Weights of a small self-supervised audio encoder (BEST-RQ): 3.49M parameters, batches of 256.
Rows from block 7, named by matrix and row number. Rows with one number belong to one neuron. Each number is 500 + 25 x the weight over its row's rms, rounded and kept within 0 to 999. All counts start at 0. Numbers have three digits each. After the name is the row's rms in percent of the matrix's.
# u: gMLP up (value half) (model.blocks.7.mixer.u.weight, 336x256), inputs 0-127
# v: gMLP up (gate half) (model.blocks.7.mixer.v.weight, 336x256), inputs 0-127
# out: gMLP down (model.blocks.7.mixer.out.weight, 256x336, transposed), outputs 0-127
u.183 094:584500500573509448485500540469500476500500553500483518536500500500500500500492534500445500450500500469500463500500539500500500467500500444455500548500500500500500500529466479500500539500500500500462516543500500500500470525500578522500480500500500500500541432500500450500467487500500533543500500500500500500500500500500425500500500500542432500484605500519500500500452500476500500500545
u.184 105:476543500500455544500568549500500437500500500500434500500500500500500500500500500534500500500500500500500537500500469500500500500500500500500500530500533482500500470500455500500500500500500500500500500500500453500500500500500541500444500500522500500500500500500464500500500500500500500460500500500500500469500540548500458500500500500439547464500500521455596500500500500566500443500431
u.185 104:500500500500500500500500500551456487568500442500500500500476500429500500473500500500484500451500500500500500500500500571500459500500459550500520500500475464529500470500477500526500500500500500500544500500500500470500537500500446524500544500567500539477464500500482500500500500500500500500500500500463593500500500500500500500500500500516500455500500487504500453522500500500412500511547
u.186 118:451500531500533470455500500477500500500500500534500500575500536444500500532547500461555553500500472500500500500500500500500500500500500525471500500500500500500500555500500500500500500458500450534500554500500453500500500535500500500463484500562534500500500546527544500500500538500500500536468534500550500500463466500566445500481500459500500537500467500500500467545500500512547500506500
u.187 103:500500500463526441500500500519500566500500560500572500500500462500500500500500500500500469471500500500500500500532500500538477500535500500500520500500500477455500500500500500500457500500500500480500500500500500500500523542500543500463500435500500546500500500500500500500500450448500466500500500552500500474500500522500500500500500500548515434534483442500537500500500500500500500500500
u.188 092:441500500538391500500472500460500500529500500500500500500482500500500500500500543500500500406500543436454462500500500500500500500500500558500500460534483527559500500536500475500500500500533500500500500463500500500500500500500500500500500517477553500428535500500500500500500500500500500500500500500445500500500603527500500500447500500448500500437500461500452537518500500500437500500539
u.189 102:446500500500426500500500525500500500536500500500500500500427538529500500471524530500538532500500500413530500555500500500500500500512500559500500500500500574500500500466500500449500500500500500500500474500500500468500500500464539541500595484526530500500562560500500460500500500458500500489531482500500612500500500500500500500500500500500500500500490500481474500500464531500500500500546
u.190 090:500458500500500500500500462500500500500500521542500567500461500500477500500530500500477548500500464500460500529553500500454535500500530500500426500500500456479500500500500500500500607500500500500500500500500536500500471500500500598500416444500500500500452500500500500500500500500500500500500500500500587500500500544424500427463500500500500500442500500500500500500500521500500455500500
u.191 091:500500500500476500500500545500500500500457415500500500500500553500500500453500426470500558500500500500477500559500566500500500533500377500456532500529500500500500500500500442445500500500500500542500463500500500500500448500500500532469500500553456561500500500500500500500500500521500500500500500500500500500500500500533549500547500467500500500500500500524500500500500500500444466460500
u.192 109:500500500500420500500500500500500500500500521458544477500500559500500500522500519472544500500500529481555500500500500540500500500585500500500500500554500500484500453500500500468500481500542500500547500500500500439500500462500416500500500500500500500500500440500500500504500500522500500500524500500500500500452500500500500500531500500500500500500500474500457500541500500500485544427500
u.193 092:500464500500500500435500500500500500573526500500500570500500477449500564500500500500500500500500500500500532531500500452450528500525500500500500500500500500500500500500545500500500442537500500500500500500500453451500500500500447431500500542477500500500500500500500481618541546548500457500500500500500446500500467500540500500500572500500500500500500500500500500500500500500500535500500
u.194 078:500536500500500557500500500500500546500517500500453500500500500500500500463500500500565500500409500500500500500500500500500500500500500544500500500500500519500525528500500522543500500500500500500500425459500500500500500500500500476500500500462580500500500479421528500500500481500500500500500500500500517433500500500500500500500500500500500544457500500500500500500500500500500594500500
u.195 100:474500500500500544500500500500500500500500486500500493500500500500500500500500500465500538500476500500543500508500500500500562468500489522500500500500500500500500500500500466500500500457551500529500500500500500500533500574561500464500500500475500436500500500427500500500500465500500425500500543500500500500500500500570500579500500478483500500493500500500500500500500500500536500500424
u.196 111:500531447500500560524500500470500468568500500500532485449472500500500500500471500500500536500435500500417530487500546500500500500500500500429451500539468465500500500500500500500500542500542500500525500500475500540500500500500522500467537500500500500538500500500500471500500484558543500500500500516500459500500433500500500500466500500500500500500543462500500500500500500500530459500500
u.197 108:500536500500500464463500500500607532500500500500500500500500500500500500500454457500428500500500478500500474500533500500500500500500452500500500500500500500559500500500590420500522563537543500542500500520500475500500500500500500449528530500500500530500464500500500500538531500500500500500587500500500500500500565500500500500500500539435500500545500553421500500500500500500500500469500
u.198 107:500500457459500477500554537500518500500500500500436500451490553573511500500500500522500500500500443500461500500500477500500500561440443500462500500450500500487500548464482500526524523500500500500500521469500500553500448500554500475500500467500500537470482500500500416523500500500475549530500500466500500501450500500500435500557500500500477534500500500500500500500500500557500460500500
u.199 108:500500446500500465568446539500500500486500500500566552469542500500500453474500500562500546500514500532500500500454500468444500500500500525446515500543545500500500543559475500500450500500423500500460500500500500475500500450500500435500500437500500500500500472557500449500500500500500500500500500500500500451500533500509500559500500564459500432500479500482500500500469500500500536500500
u.200 094:500545500500568500441460500539500500500500549444500500500500472500500500500500500500500500500500500436538500500500500500471500500541500534500500500500500500500552500460500500500500500458500500500397482500475500479500500500463500500500500500500500500500500500464500500500500529500500537500433500559500536500500500500500500407500500500500500500483500452457562551500500500500500500500500
u.201 093:542500500500500500500500500500500552500477500500500500500500532545491500500471500500500500500500500500500500555500500457500500461445500500500500500500462537500500553559549500500526546500500500426550500464500448500500440500500500500500500456500500500530596500430500524500500500500524500500500500500500549500500477523500500500500500500464557500500500531500500571500500500500500500563524
u.202 086:500461500450500500500500500465500500529500500500568458500468529500458542500500500500500500500450500500500500500551500396500500500469500500518500500500500500500566500500448527500500500491542500500500500500500500500461500500500442500500500500500500500500500500473500500537500512500500500500576500576500500500500578500434500500500500474500544500441466500500500500515500533500486500500536
u.203 094:500500454500500439434442523500500537500454500436500500500500500461553500500500500500500456463467500500445500500485500500500461491459538500500471500500500500525500500500500539500462451500473475500500500462500500500500500500500446500500553500563500500500467500500500500500500500435522500500500500500500500470422500500500500500500500456500500500466500500500500462500500500500500500500476
u.204 096:550500563500500500534500500500500500500500531500500560512500500500500500445500500464500500500500463500500500500500536500500560500500500500423500500500500500500457486500539500500500500536529457434532500556500500500500500500500500555438500565500500500500500425500500471500500500537580500500500500517462500533472500500545500500500543500500500500500500500500522515500597500500500500500454
u.205 091:500500500500435500500500500500500432500500500500547500500471500500500500475500500478500500500500500500540453500500500442500442500500500500500500500500500500459500500500448540500500541500500500500500500557500490500500500500500528500462500500541544500500500500500561500556500500500565543500538500473500500500500500500500550500500453500500500469500596551521500394500562500500500526500500
u.206 106:516577456455467500550526500500500522500461500482500432484500500527577500527537500500563500500500500500500500500500500500468500500500457500500541500482500482500500500500500500471500500500500500538500500500550500500546500500452500500500474500500500537565500500500520500500500500563500479500500500500500472500455500500500500546534562500500500500500500554500529500500539500500500582500500
u.207 100:500500500500500500500500497500500500517500490500500560500500500500500500500500500500524500500539500537500507500550500500500500500500500500546500564500500449500500500500500500480500500500500500500426479500521500500500469500500500466500500500577500534500500500446549500500500500475519500500500500500500500500500500500500500500500500500500480500500569500500500500500448500500500426451500
u.208 095:500500500500500500530500500500477500500500524436500500560500500500478500500500448465500500500500500500500500500500500474425500500500500500500555500500500448500429500500500500484477500465500500453527549500566500463500500500512500500500500548500560500500500553500460500553500500500500500500528500500536543432500500480462500500500500500500539500464463447500500500500500500500500500500500
u.209 097:500500500500500500448500469554451500500545500500526440539500500430500500500500500474500500500500500500500593500500500500500452467500500500500500500500500500476536536500521585458500500500470500500500500461500451500500551500500500500500500500500547452500442500500500500565500500500500500463500416500462500459500500500537500500500500500500500500500500500470500500500500500500500500500500
u.210 105:500500500500500500500500500453500528558477500500600500534500459500500439500500461447500500500500546500531469500500500475500528500500500453500500474500540500543500506500500544500500500500452500500500500500545500500441531500500575542500500500469568500500514500500500463500467500500500456480548500500500500500500500445500539500528500500500500536500500500549453514500500450500419500500500
u.211 089:500500514500500500500500500500500500500510500500500468537500527500500500500500500500500500500500500500565584537500500500500539500479500527500500500500500461528525500500500422500500450500500500500525465500500453500500500500500500472500500500500500500500461463500500500500500500466579500500500562500500566500457500500500446435500500500500500500500500500500500500500511500533584500500500
u.212 093:500500500500477500469500500500500443500466500500500500500500500500556500500500500500500500500500500500500407541500500500500500448500500423478500500500500500533500500500500500500531500530500500500500500500500500500500435536537500458562472500500480500500463500451556479500464500452466500500500526500556500475500432500500500500500500500500500447500500548500500500500500500500468500500500
u.213 108:500500465500500500455500472500530500500521477430474500554500500491500500500500500500500500500457500500500533500500500500500459456500500531555500482471500454500500500475500500500500500500500482500500517539500500500500569459500500555500561465479500500458500500542479459500469522500500500472500463500500500500500500459500500500444500519500500500500500557500500532500500432500500500536579
u.214 104:500500500500500535500500500500500500500500467446500455500500500500500500532500500500500500500500500500500500500500534434500500426473500500491500500500500500467500485500500500500500566500500500500500522500500536471539500536500500500534549500500469500533500500500580500500500500427500500500519450500500550500500500500500500552534523500500500500579500500500500500500468500500500445482500
u.215 107:435500455500500553500500441500500500560500500500459466547500500500472425500500500500500500442516500500515523500500470453500534500500500500566500467500500477434500500500500500562500564556500473500500545500500500500457500500571500500477500514500500528477500500500461500549533500500500475471500459500547500500520548500500500500500500500545500548473458500500500500500500500500500500540500
u.216 081:500523500500500500410500500500455500500500500500464500608500456444500500549500544500500500455500500500428429500500581453500500500500500529500500500454500500500500500500500500500500500500500449500549500500500416500500500500500500500500500500483500500500500500500500500568500500500500537500500500500455500468500451500500500500500500500500500500458500500463554566500500500500500500500500
u.217 087:500463500500470500500536442433500500500465456500500461500500500500448500459443444500500500500500500448500538396500500500500450500500500500500500500500500500500500500500500500500500500500500500527500500500500500500561500500500500500500500500500542470500473500480500500500500500500500541500500500500470500500500500500500500500500500500500432500500500595500500434500530500500500571433500
v.183 109:500500500500500500500500500465500500500500500546500461500451500500500516500500500500425500432500500455500462500500500477500529475537500422433504500500500450500500500500422500461500500500485532500500500500500551500500511500500540500510500500563556500500554480453467500467535500500500576500500481500500500500510500477523500568477500500558453455500500500576500540500500500478500500500514
v.184 087:500500500548543500500513478554500549500500500500500500476500521500500500534522465438500500500500533500500500500500444500561500500500500500489500500546500500500500500472500500482500500500500529478478500500500500500500500500444500500500469500574500500500500500574447500500500500500545500500554560500500534500500500500500500539500500500500541500500500500500500558444500500500500500500500
v.185 093:500454459500500539530500500500466591431500468517500500500500481500500500500461500500500500500500500500467500500580500500500500500500409500500500500443524500500539500500500500500500500500500544500538500500461500500500500500509500500535529534500500500500500500500500500500464500500500457500451510500467500500459542500500435500426500500570500500500500500500500500500500500500540500500500
v.186 099:500500500500446551500500500500500500470500500500500500500500500500500500500500553500500500476500500532500500477500500500516500500527439539500519500500500500500500551540450500521500500500581458522513467500500500500500500500570564500500500500500500500500500539500558500548500500561520500557471500475500477500419500480500439527500538532500500500578500500500535500500500500500500500500500
v.187 104:526500500500500500500500500500421500449500500500500466500500447500500509432484443462500500500579500500500500500500500500500500500500500500500500500500500555500500500500500500500531500500469500500500500500500589500500500500500545500500458500500500500500555500500559449438500544500463455500470500500500500500500500463500500500500500531500500500462500500500500500534522477500500500500500
v.188 112:500500500500500500488500500500500500500500500547589500500500500500500500466571500484500459500549500451471543556500540500500500500470500567500500453500466466541500500500500454500500533500500500500500500500500500500481533500500484472500500500500500500470500500500500513500500500538459500500500500500500500474500500454500481500500500500500500500500481500443469553500577500530532541514469
v.189 096:500500500500500500500500512500500500500500500500500457500500474525576500467500500500524546500533500500500500463500523442529500559588500500522522500500500500500500500500514500500500500461481500536500500500500500500500500481545532500500611500451500500500500500500528500500500500500500500500450500500500444500500527500500500466500535470500500500500500500559500470500500500500500475500500
v.190 114:500500500500500500500497540500500500500500500500500561574463522554466500500500500500500500542500500500500500519517500500522500500500500500484500500500552546500500500500544500547500500535500500500500500500500469500538500529536500500474500500500573500466523500500500471488535500500500500500463544500500468500515500500460500566500500451500500500500500500500500525500500532500500500500500
v.191 113:500500500500459500449500542455500500479500500500500500500460454500461500500500500500500546500500500500550477500500500500455456569533478551500500533500500500500500549519500500521543500500558441500500500461500500500500500500462500546500500500465461500500500500500500455500500500500500447500532500500557520500462500500500500500444534500477500500479431500500547545470500500500484500500500
v.192 082:466500500500500500483500500500500480500489500500500519500525500500500500500479500471500500500456544500500500587453500500500500500500500500491500471518500500500500500487459548500439500471500500500500500471500500437500500500500500500500500500500500500500500500500500538500500543500500500500500500500500500500500500438560500500500500500500500500500500500500500500500514500500500448500598
v.193 119:500500500500500446520500500466500466507500500500500531500587439500500603500500544500470500500500500500523534500500458547500500500500500500500500500500500523500500500500500500500500536500500500573500500511500500500500464500500500500472500528473500500500500500500500518524521500478500477500500500500431532500500500500500500500500523455530465445500473500500500511500460530500500500500500
v.194 106:479500500484500500500500500500500500500500500500574500545472500500500500552500500500459500500551483507500500449546525500500500500599500500457500500500500500500500471500451500485500560500500500500500500500500500500500500500500500500500500500500535500516435582477500537500500500500500547500500500500500500500500500500500500500486500458500453500440555500500500563446533500500453452500457
v.195 088:469500500500500446500500560500500500474500500500500500528500500500520445500471500500500500500500500500543478500500559500500462500534500500530500500500550562500500500500500500500500500500500500500460500500500500500500500500500500457500500500500500471500500500500500479500500471500500500500500500500548500500500500550500500500500443500500500500500500500500500500500500562500500500463500
v.196 094:500500500542500500500500500500500516500500500500500500500500500410500500500565445580500500500500472522462467531500500500500500500500500526500500460500500500500500500500500500500500441500478577500519500485500500472500500500500500500500500500500500457500500500500500500538500476452500500500455500500500500500548500548500500500500453531500500500500500500481500500500458577500500500500453
v.197 090:500500500500500500500500517415500500500500500500500500500500500556500500500500500442500500467500500500546546550437500500500500500500500500500500500500543500500500500500500500460500500500455500543500500530513500558456530500500500500500500500500500432523500500513454500562500500500481563500500500522500500500500500500500511500500500500500500500500500500500545500464500500426446500500500
v.198 114:486500500500500500500538512500560500500478527500500500500440500578561500500500477500500500500500500469500526500545500500500529500451500544500470536446500500500500565500474521500500532500500449500500500500500500557500446500589500500500500500500537500500500500500528500500500500446500500500456468520500500500500500500500500500522542530500500500500483531460500500500500500500554454441500
v.199 100:500500500500500478500500500500500500500500500463500500500500500500500500500467547483500500500500500500500500534445500500500500483506476500500500451500569500500500500604500500521500470500469500500500500500500526500585565421479524465500538500524500581500500500500525500500535500500500500500500500500500500466500577500571500500486500564477530500500500500471560451500460500500500500439500
v.200 098:500500500500583564458500557500500500500500500459482500468500500464500500443500500500500500500500459500540500500500500500462459550500475500554500500445462500500500500445500500526500500500500529421500500554500472500500559500518500544500500500500472500500500500426500500500500543500500500500500500555545500500500500570500500453427500500500500540500500500500549500500500500500500466500568
v.201 095:500500500500500500500500500518500470455500500500444573500500500500473538500500500500500500500500500500500500552500500500529500500500453542455500500500500500553500500500500547500500500500500528500500500500500500500451500500500500500500500500500549500565534500500500500500434500454529500511500500500500556500466500500500500500470487500500481500548408500567500500473500456527547517500538
v.202 087:500439500500500500500500475500424500500451500500500500490500549500515500500500500467500500500534518500500500500500468500500500500500500460500438500551500500500500485456500489500500500500500500536500500500472500500500500500500437442500500422500500500481500500500460500500500500500500500500518531500500500557500500500500500500500500500500500500500500518500500500500467500500553550500518
v.203 089:537500500500500456500500500500500500500500500500500500500500484500500500527500500500500500449533548500465387500500529500500547500542500530500500535500500500500500500500500500500500500552465500500500500500447500500454474535500500500422500500520500500500470411540500500500500500500500468500500500500500532500500500500500500532461442500429500500500500500500500500500500500500500500500409
v.204 097:500500456454469538467574528500500454543500500500463500500479457500500500500500500464500458500567500500500535500545500500500500500500500500500500519500500500500565500500500500500538500462500500553500500452500403500462500500500500500452500500516500437500500500500500437500483500500520522500500471531500500500478500500500500448500500533500460500500500477500500500469500500500500500500500
v.205 090:500500500443500500554500500555500500500500500466500500500460500500536438500500500500432500500500500500500500500500461539500483490534500500500500537500500500500500548500500500500500500500500500534500500500500554534500500500500500557500500500544500500500500500500542500500500451438567500444500500500500525500500565500561500500500500457456565500500500500500500500540500430588500500465480
v.206 100:500500500500500500558500463532500500500500500500517500500500500500523492500500500500500464500560500500500545500500475500500500500460500439500500500500500500500500500500500538517534513540500500468500500500500500500527464500500471500500500500500500500500482545430575500538500537531500500457500500470479563500466500500500500522500500534500500538500500500500500500500500500500500500573500
v.207 108:500500500500500500500500500500500461500500546474500500500500500500500500500500524500525500500500500500515500500500500500534556462477519500500500514500500531552500500500500500500500535500500500500500500500563511500500500479500569449500500486543500465500500563559500546500500500500526521539500500500500559500470550500464500500500500471500537500500500500500521477546566500537500500500500
v.208 093:500456500500500500468500500443500500427500500500500500500500500435500500500500500500527500500500500500500530500481500500500500500500500500500500500500500500500500500500500434500500500500442500500500500500500448500500500500565500500500500445500562500500500500500548500500500541500500500500500536500500500500500500500500557460467430535443500564500481500418500500445512500500534500500500
v.209 096:500500500500465500500500528500500416500500500464463500500555500500500538469500500550500468433500500440500468500500500518500500500546472500528500466500500451500500459500500500442461500500500500500500500500500457500500500500500500500500532500500500500547479500500500500500500500549500500449500477500467500500500453500459500500500500500500500500452500500500466500500500500500500500488500
v.210 099:500544500500506500500500500500500500500500500500500500500500500539500500551500500500500523483500500500500500500500500500500438500500472500500460462500500500500500500500527555500500500500500500500500500500516500500500444500500459500500500500500477500515500469500500500500443500500500500505500500500466500462530500500500552500500500500500500500441500552500530500500500500500500528500500
v.211 104:500572450451442500500500500500500500500500467500457525516500500500478540500423500500500538500500500500512500500500500500500472500500500500500500477472500500473500475521530500500500500520500500500500500500460500500555515500500537500500500544500500500500500500500500500544557500500500500500541552500500500564500540500500509467455500500500500500450500500536500532437500456452500500500500
v.212 096:500566500500460500443500500500500458500421491530500500500500500500500500500546500558500500471500500500483500556500510500500500500500500419500571500500500548500556500500551500456500500576492500500500500500500500500500500500571528500494500500500500500500500471500500500500491500461500500500500500556600500500500500500500500500500528500534500500500500552464500436500500437500500500500550
v.213 097:461518500500500500500484500500500570500500500472577542500500528500500500500442438500500515500500500500500500500500500500512500500500528500480490500500446500456500500500445541536500446500500500552537500500500500428500500500500449500500500500500500500500500500462500500500500500431500500500500451436500500500565500500461526500500500500500490500500430500541500462500462500500500530418500
v.214 093:500500500500500565500500500500500500500450500500500500500463465500500500500543500500500500500500500500500500500500500500500500500425500471500500500500500455428500479500500500500500500434526476500500500500500500500459550500478500500537500500500500500500500500465500517500500592500500448500500500500500515541556445500500500532457546500500559567546454500500500500461500500500500500500500
v.215 093:487580500500500500500500500500500500500500500533471500500533500479565533500500500527500500500478500469568500500521500500535500500500500500555453500442500500500500500500475532484500500500500548530500500500500500450557500500500500500559500521500500500484500523453436500548500500520551447500500500500500500582500500500411500457500449500500500466500500500500500412559500500500500439500554
v.216 100:500541554500534535500500500561500500524551500520500447500500500500500500500464564500500500500471500480500500500500500500500500500500500500559545500500410500559500500444500500500500500500500500500500500500453500500500500500500500500500500548485500456500453500500500500500500500500500500526528500500500500500562467500500500500500500552539553500500500500500500500522500500530500500526500
v.217 092:500500500500500500500564500500448500456432500500500500530500500500455500500519500538500500500500500500500471423500500500500500500500548500500547500500500550500500500500500535500500500480500500542500500500500469467542500500500500560500542469529571500510500585500500461463559449483500500500500500500500500536500500500500500500500500467500463500500500533500500500500500547500500473500500
out.183 085:500500453500500500500500483500500500500440500500534539500500500500500500523500500500500535535500500500500460500500500500500500500500500500500500409500546544500500500500445500500500540500482500500500500500500500500471500500469500427500500500500575500500438500500500500500500480500500500458500551456500500500500500500500500560554463500550500540500500506500500500500500500563500500500500
out.184 112:519500500500500500515500500571500465500461500476500500500500500500529500561500500453500482471500441500500500500462450500500500483545500500500500500500500500500500451500500482525500464500545500551448468546507500500500473500514438463500500500473500500500545500500452445470458500500500478564500500500500500524481505500500500500500500500500500413500500500500500500500500500500500500500500
out.185 099:424500500526538466500500529478500530461500500500500500568500500500500452500500500500500500500500500500500515538500500442459520525500454500500500456500500500500500500500526500500500500474546527472500500576500500500500500458500546444500500460500500487537500500500500534500500500500500539500500456500500500500500500500533500500500500500467500500500524500500500500500500500500523484500500
out.186 100:500500500500500550500536599500567480500423500500500500500500500500500500500500500500500500500500451500500500500500500479500547500500546500500500500500500459500500567529481500500500500500500500541500446463500550500500500500500500500549579500500451500500523457416500437500470500500500500500500500500500471500500546500500500500588500500500500500500450480500500482532500500500500500500500
out.187 108:500547500532500500518500461461500464500500458500487500500500500500477500500500439500500500500500484567500544527461500516500500500525500527533500500500454500500500500500500541471500500500426500500500571456500500484500519546500500463500500471500563461461500500500500500500500554500500484415500459500500500500500500500500514500460534500500500500460543500473500500436482500462530500500543
out.188 097:500500500500500500500531500500559500523552500500500500500500471500500500500448436500473500517500500521500444531459500500500472539477500500479471526500500500500500500500500519500500500500500442500500470500500540500500500451500453500500463500431500500500500500500500500500436500512500500500500500500500500475500500500500500500500500522460500500500500500500461500500500500476500500550500
out.189 111:539500500500453435500500500500500500500500500500500500500500500440500520500515500500500500539500500500500500500500500500500500500533500450463526500500500455500566485500500500549500531500452547500500500500500500500500523500500500500500474458531500520551500500529500500500500500544500500500469473451500500500460500500489500500500500500500500524545473500500440500500468500500474500500533
out.190 098:445451500500500562500414500500500543500500446500500500500500500500480544446433500500529500500500450500500515500500511470500500500500500500500500500500500500500500500500500580500576472500500479500532500500556500500500500541500500500465500500500500553500500500500500469500500530500588500500500500500500500500529500500541547500467469500500500500500500500500534419500500500500448500413500
out.191 109:535500500472562500527500500500466500500500473500500500500500500500500523500500500500500500500546500453500467477471418539500500500500500500500500500500500500500547560472500537500500559500500500500539454500500500500500500500540486471500457455500500500500500500500527500453500475439480530500519500500612500452500547500554500542515517466456500500500500500500500500529500524500500528532500
out.192 113:500470500500500500500500500500500500500500500564500500606576500500500500500459459500467534500500500500500500500500473500500500500500500481500500474500555500500500537479553500553462500539500500479500500536500500538500460531458500500500500429500554475500500500500500500443500500500500521458500500500500500500585500447500500500500500500452500500500500522500544500500500500500500500500500
out.193 096:464535500500535465577527482500500500515500500500500500500553500432500500500500500544444562500500530500504500500485500573500538500518500500500500500552500557500500500500500500500436500500500500500500500500500500500500500500500500470487500500536500500532500409500461500500576500500500500551500467500500500500500543500500500500500467500473500500500500500500446500500567500500500500500500
out.194 098:500500436544453500500500430500500500500500555500546464500467500500500500500538434500500500500476530500548500500500500500530500500500456500500546500500500500500453463453538535528500539500500548500500500500500500500500500500534500551500500500571475449500500500500475519500500523500500500453500500557500500500533547574438500476461500500500500500500500541500500500500500500500500500500462
out.195 094:448500500536532500500500575500538525500500500500500500500500500458500500524500475500500500500500436500500500446517500500567500500500500547451500500550500500500500500500533583564416554500500500500500500500500447500500500500518456482500500534531526500500500500500500500526500500500500500488465500543500500500500500500500500500500500500541458500500468500500500500500500500563500500500500
out.196 075:500500552500500472500500500500468456500551500500500500500500500405500500500500520500500500500500500500540500500500500500500500500500460571500500500500500500500500463561500442500500478500426500500500500500500500446440500500500500500500456536500500500500500500500476458549500500437535500449433554500548500480500500500547500450500475500500500500500500500500500460540500500500458500524500
out.197 087:500471500500500500500500558531500500500500457500500500500537500500500500500500578500500477500500500500500500500500550500500500500500500500500540500500500500500500462500500467500500440500500500500500500500500500500500500530441500500460458500500500500500546454500500500448500500500500534478500500500533500500500500500500500500500418500500500500577500462554500500415500500500500500500500
out.198 083:500500500500500452500545500460500500500500500455439500500500500500500500556500462500500427500500500500500525469500500500500500426500500535555500500500500500500500500551500500538538461500500500500500571500500500500500516500445500432500500561554500500500500545500569500500500500500500500500500500500500500500500500500500500457443500500500500475536500500500516500500500500500553500477450
out.199 103:500575548500500500500447500549500532534538500500500500500500500500500500500500500467519500500500500423500474500500500500500441445500500500500466500500500500500500452500537500500526500500500440500500500500500500500500500525500500500500500560500500500500533522434500454500500468531572530518453500530500500500500500500500500500500500442500500531445486500500500500500537540500500500500500
out.200 116:453453500500500517500500500452500500452500500464526500500519500500500500500500474500500500513500500500453500524500461500453500536500500500500500500500500522500500534500534500500500500544500500500500511540462476500500500487500527500500500500500500500500500534500500500500500409500468500536547532500500456500500500454500500601541500500500552500529535500500500500500500500523500500500500
out.201 091:464434500531467500500500500500500500500547500500500536540477532500500500500561529546500552540500528500500449500500540548500500454500500500500500500549500473500500468500500500500525500500454500500500500500500500500500500500500500500500500500466500500489450427500445500500500500500500500523500500500500552500500500448500500500500500541456480500500500416466500535536500500500500500500500
out.202 107:490500561500500439420500474500500442500500500500500500519500500418573458500500529500447456500500524500538500500500477500469500500500500500500500500500477500529500500500465500530500500500500468555500565500500500523500470500500500523500443500500500500528556500500500500440500500500500500500500500500500500520500426500500500481500500500500500500500575452500534500500500500500540531500479
out.203 083:569500500500500500500500462500500500477500500500500500500500500555537454528500526524500500500500500500500475500500511500500500537562466451500500547500500500500500500500500469500500500500500500500500500500500500500471535500500500440500500476500500500556546500561500500447445447500480500500500500500453500500500484500500500556500443500500527596524500500500500500500500500500500460452459
out.204 086:400500500500465500500500500542500500500444542500500500500500500500500500500500500500500453500462500500500557500500455500500458500500568500500500520500500500500500436500500500472500500500500526500469500474500500418500500500466500461500429500500542462534500500500500500500528467471500500500500500460500500500574500500500500500500500500500500518558500500500463500535500451500500500500500
out.205 075:500500500500500500500500500500500539500500500429471455469500500500500500593500500500500448500500500500500500500500500500550500540500500500470537500500434500500500558445500500421500500500500500500500500500500500596500500500500566500500500500500500500500500500500500500434500470500549500553500500500557500500500557579500500500500500500500500500500500500500500500500463500548447500500500
out.206 101:500500487529500536500500500500500434500500500500500500500500500500436472500500479500500500500500500551500500500461536500550467442500562500531450500500500500536500500500521511537450500500565500500455543555500500549500462452500500500500500542500485469500522500500500500569443469500500539500500500538500500500426500500500500482500500565500500485427500500514500500500500500500500500500469
out.207 076:500500500500500500500557538539500500500500500500457500500461500557500500500500500500500500500500500500500447580500500500500500500500536500500524445500500500500500500500500500500500540552500500422500500500500500459500500500500528500567554500475441500500461500500500500500483452500500500542500500543500500500500500500500500519552500500500500500500500545500447500500500500570500500500500
out.208 089:524459500525500500463500500500500500500500500500500406469429500485500453500500548500500532500543500500500539500500560500500500500500419500500500500500500500500542500500410500524500500500500547500500500500463500533525500536571500500500421441500500500500474500500500500477500500500500500500475500500500500500500500500500500500447549500500481474500500500500539500500443500500500500500500
out.209 109:500500500500500500446500500451500500500500500465500500500468500500500500500500500521500500500525500513558500500500500490539533500479500500500500500500474542500500500500500500500449475500576500461500500500500500500500500500482500500450500453500441500500460469554500500470500500465500500545500500464500500580500464527453458500500473500500500500500500463500586500500500500500500500500500
out.210 114:500500500462521525468500500472500500456548500528500500500500500462500500500500500451500500500500500500429500451500545500551450500500500500500500500500500500482500500500500535500500500500500470500486556500500500427500500469500500500478500538450541561500500500447472459500457500500500500500480446536467500500473459500559454500500500500451500500500514466500500500500500500500500500520465
out.211 069:447500453500500500500500500500500500500500500500500441567500500500500500500456500500551500500500500500500500500542500500500500500500500500500500500500500500500500500500500500500500560500500500500500446500500500500527500500500531500578461500441500471542466500568461500500569500500500500500471500500476500500500500556500520500500500500500500500500500500545422500449570500455459456500500
out.212 100:455549468500500500500500564538436500458500500531500482500500500500500500500500500500500556471565553500500500500500500500474500500500500500500572500560500500500525534500500500500500542500500500500500500500500500438500500500542500500471500543500500500500500500500479500471500500500500457500500500463500472500500500480500500500527500500500500500500500500500500500443500500459535500500500
out.213 133:500500500500461500500500500500500472532500500533542500489500513500448500500533492500572500500500500500500500500500500534466500500523500500439500500531500500465471500500535500474554500500500515500500500461470500500500500500500500526500500500536500500500444500428476474500500500500500500542500500500573500500500552500554548500554500525500500523500500509500500500500467500545500500535500
out.214 104:500500500500500500489500500500500500544500542530500500500500500454444500459500500500542500500500500500500500500500575500500500458580500500544500500500500479432473528500500500500531500442481500500479472544500461454492515554500500554500500500500480500500500500500500540481568500524470500500500500500440554459500500500500500500500500500524543500539500500500500531417500567550472550573500
out.215 103:500500500500463500442500538500500500490500500500500500500576500500500500526500500500500500500500500500500500500500500500500500500500500500406500500500500500543530500535500500500500500443583500449500500500546545500500500551500500500500500500500500450500460500500500464535500500500500500529516500500500500540500475500536500500528479500541500500500524571500539500500500500500464456549500
out.216 092:500538500500500468500500500500526518500500464509461454500500500500500500443500500500500500500500500500543516500500500547456500567570500500500500500470500522500500500500478500553559500500553596500442500500476500423479515500475514500527500500500500500466482500500500479500500500500471464451450500523527482552456500500500500500450500500500500500500536500500451500500500500500500500500500
out.217 089:500480529553500500500466500539500500500540500500500573500473500500500553500500500436455541500500500500464500560500500500500500500500500500500560500500500500500500500500500500485500500488500500500453500500500500500500500500500549500500533500500500530463500500500500500500519517500500500500466500500466500500500500427500500500527442500500500500500570500500544541500500500559500500526500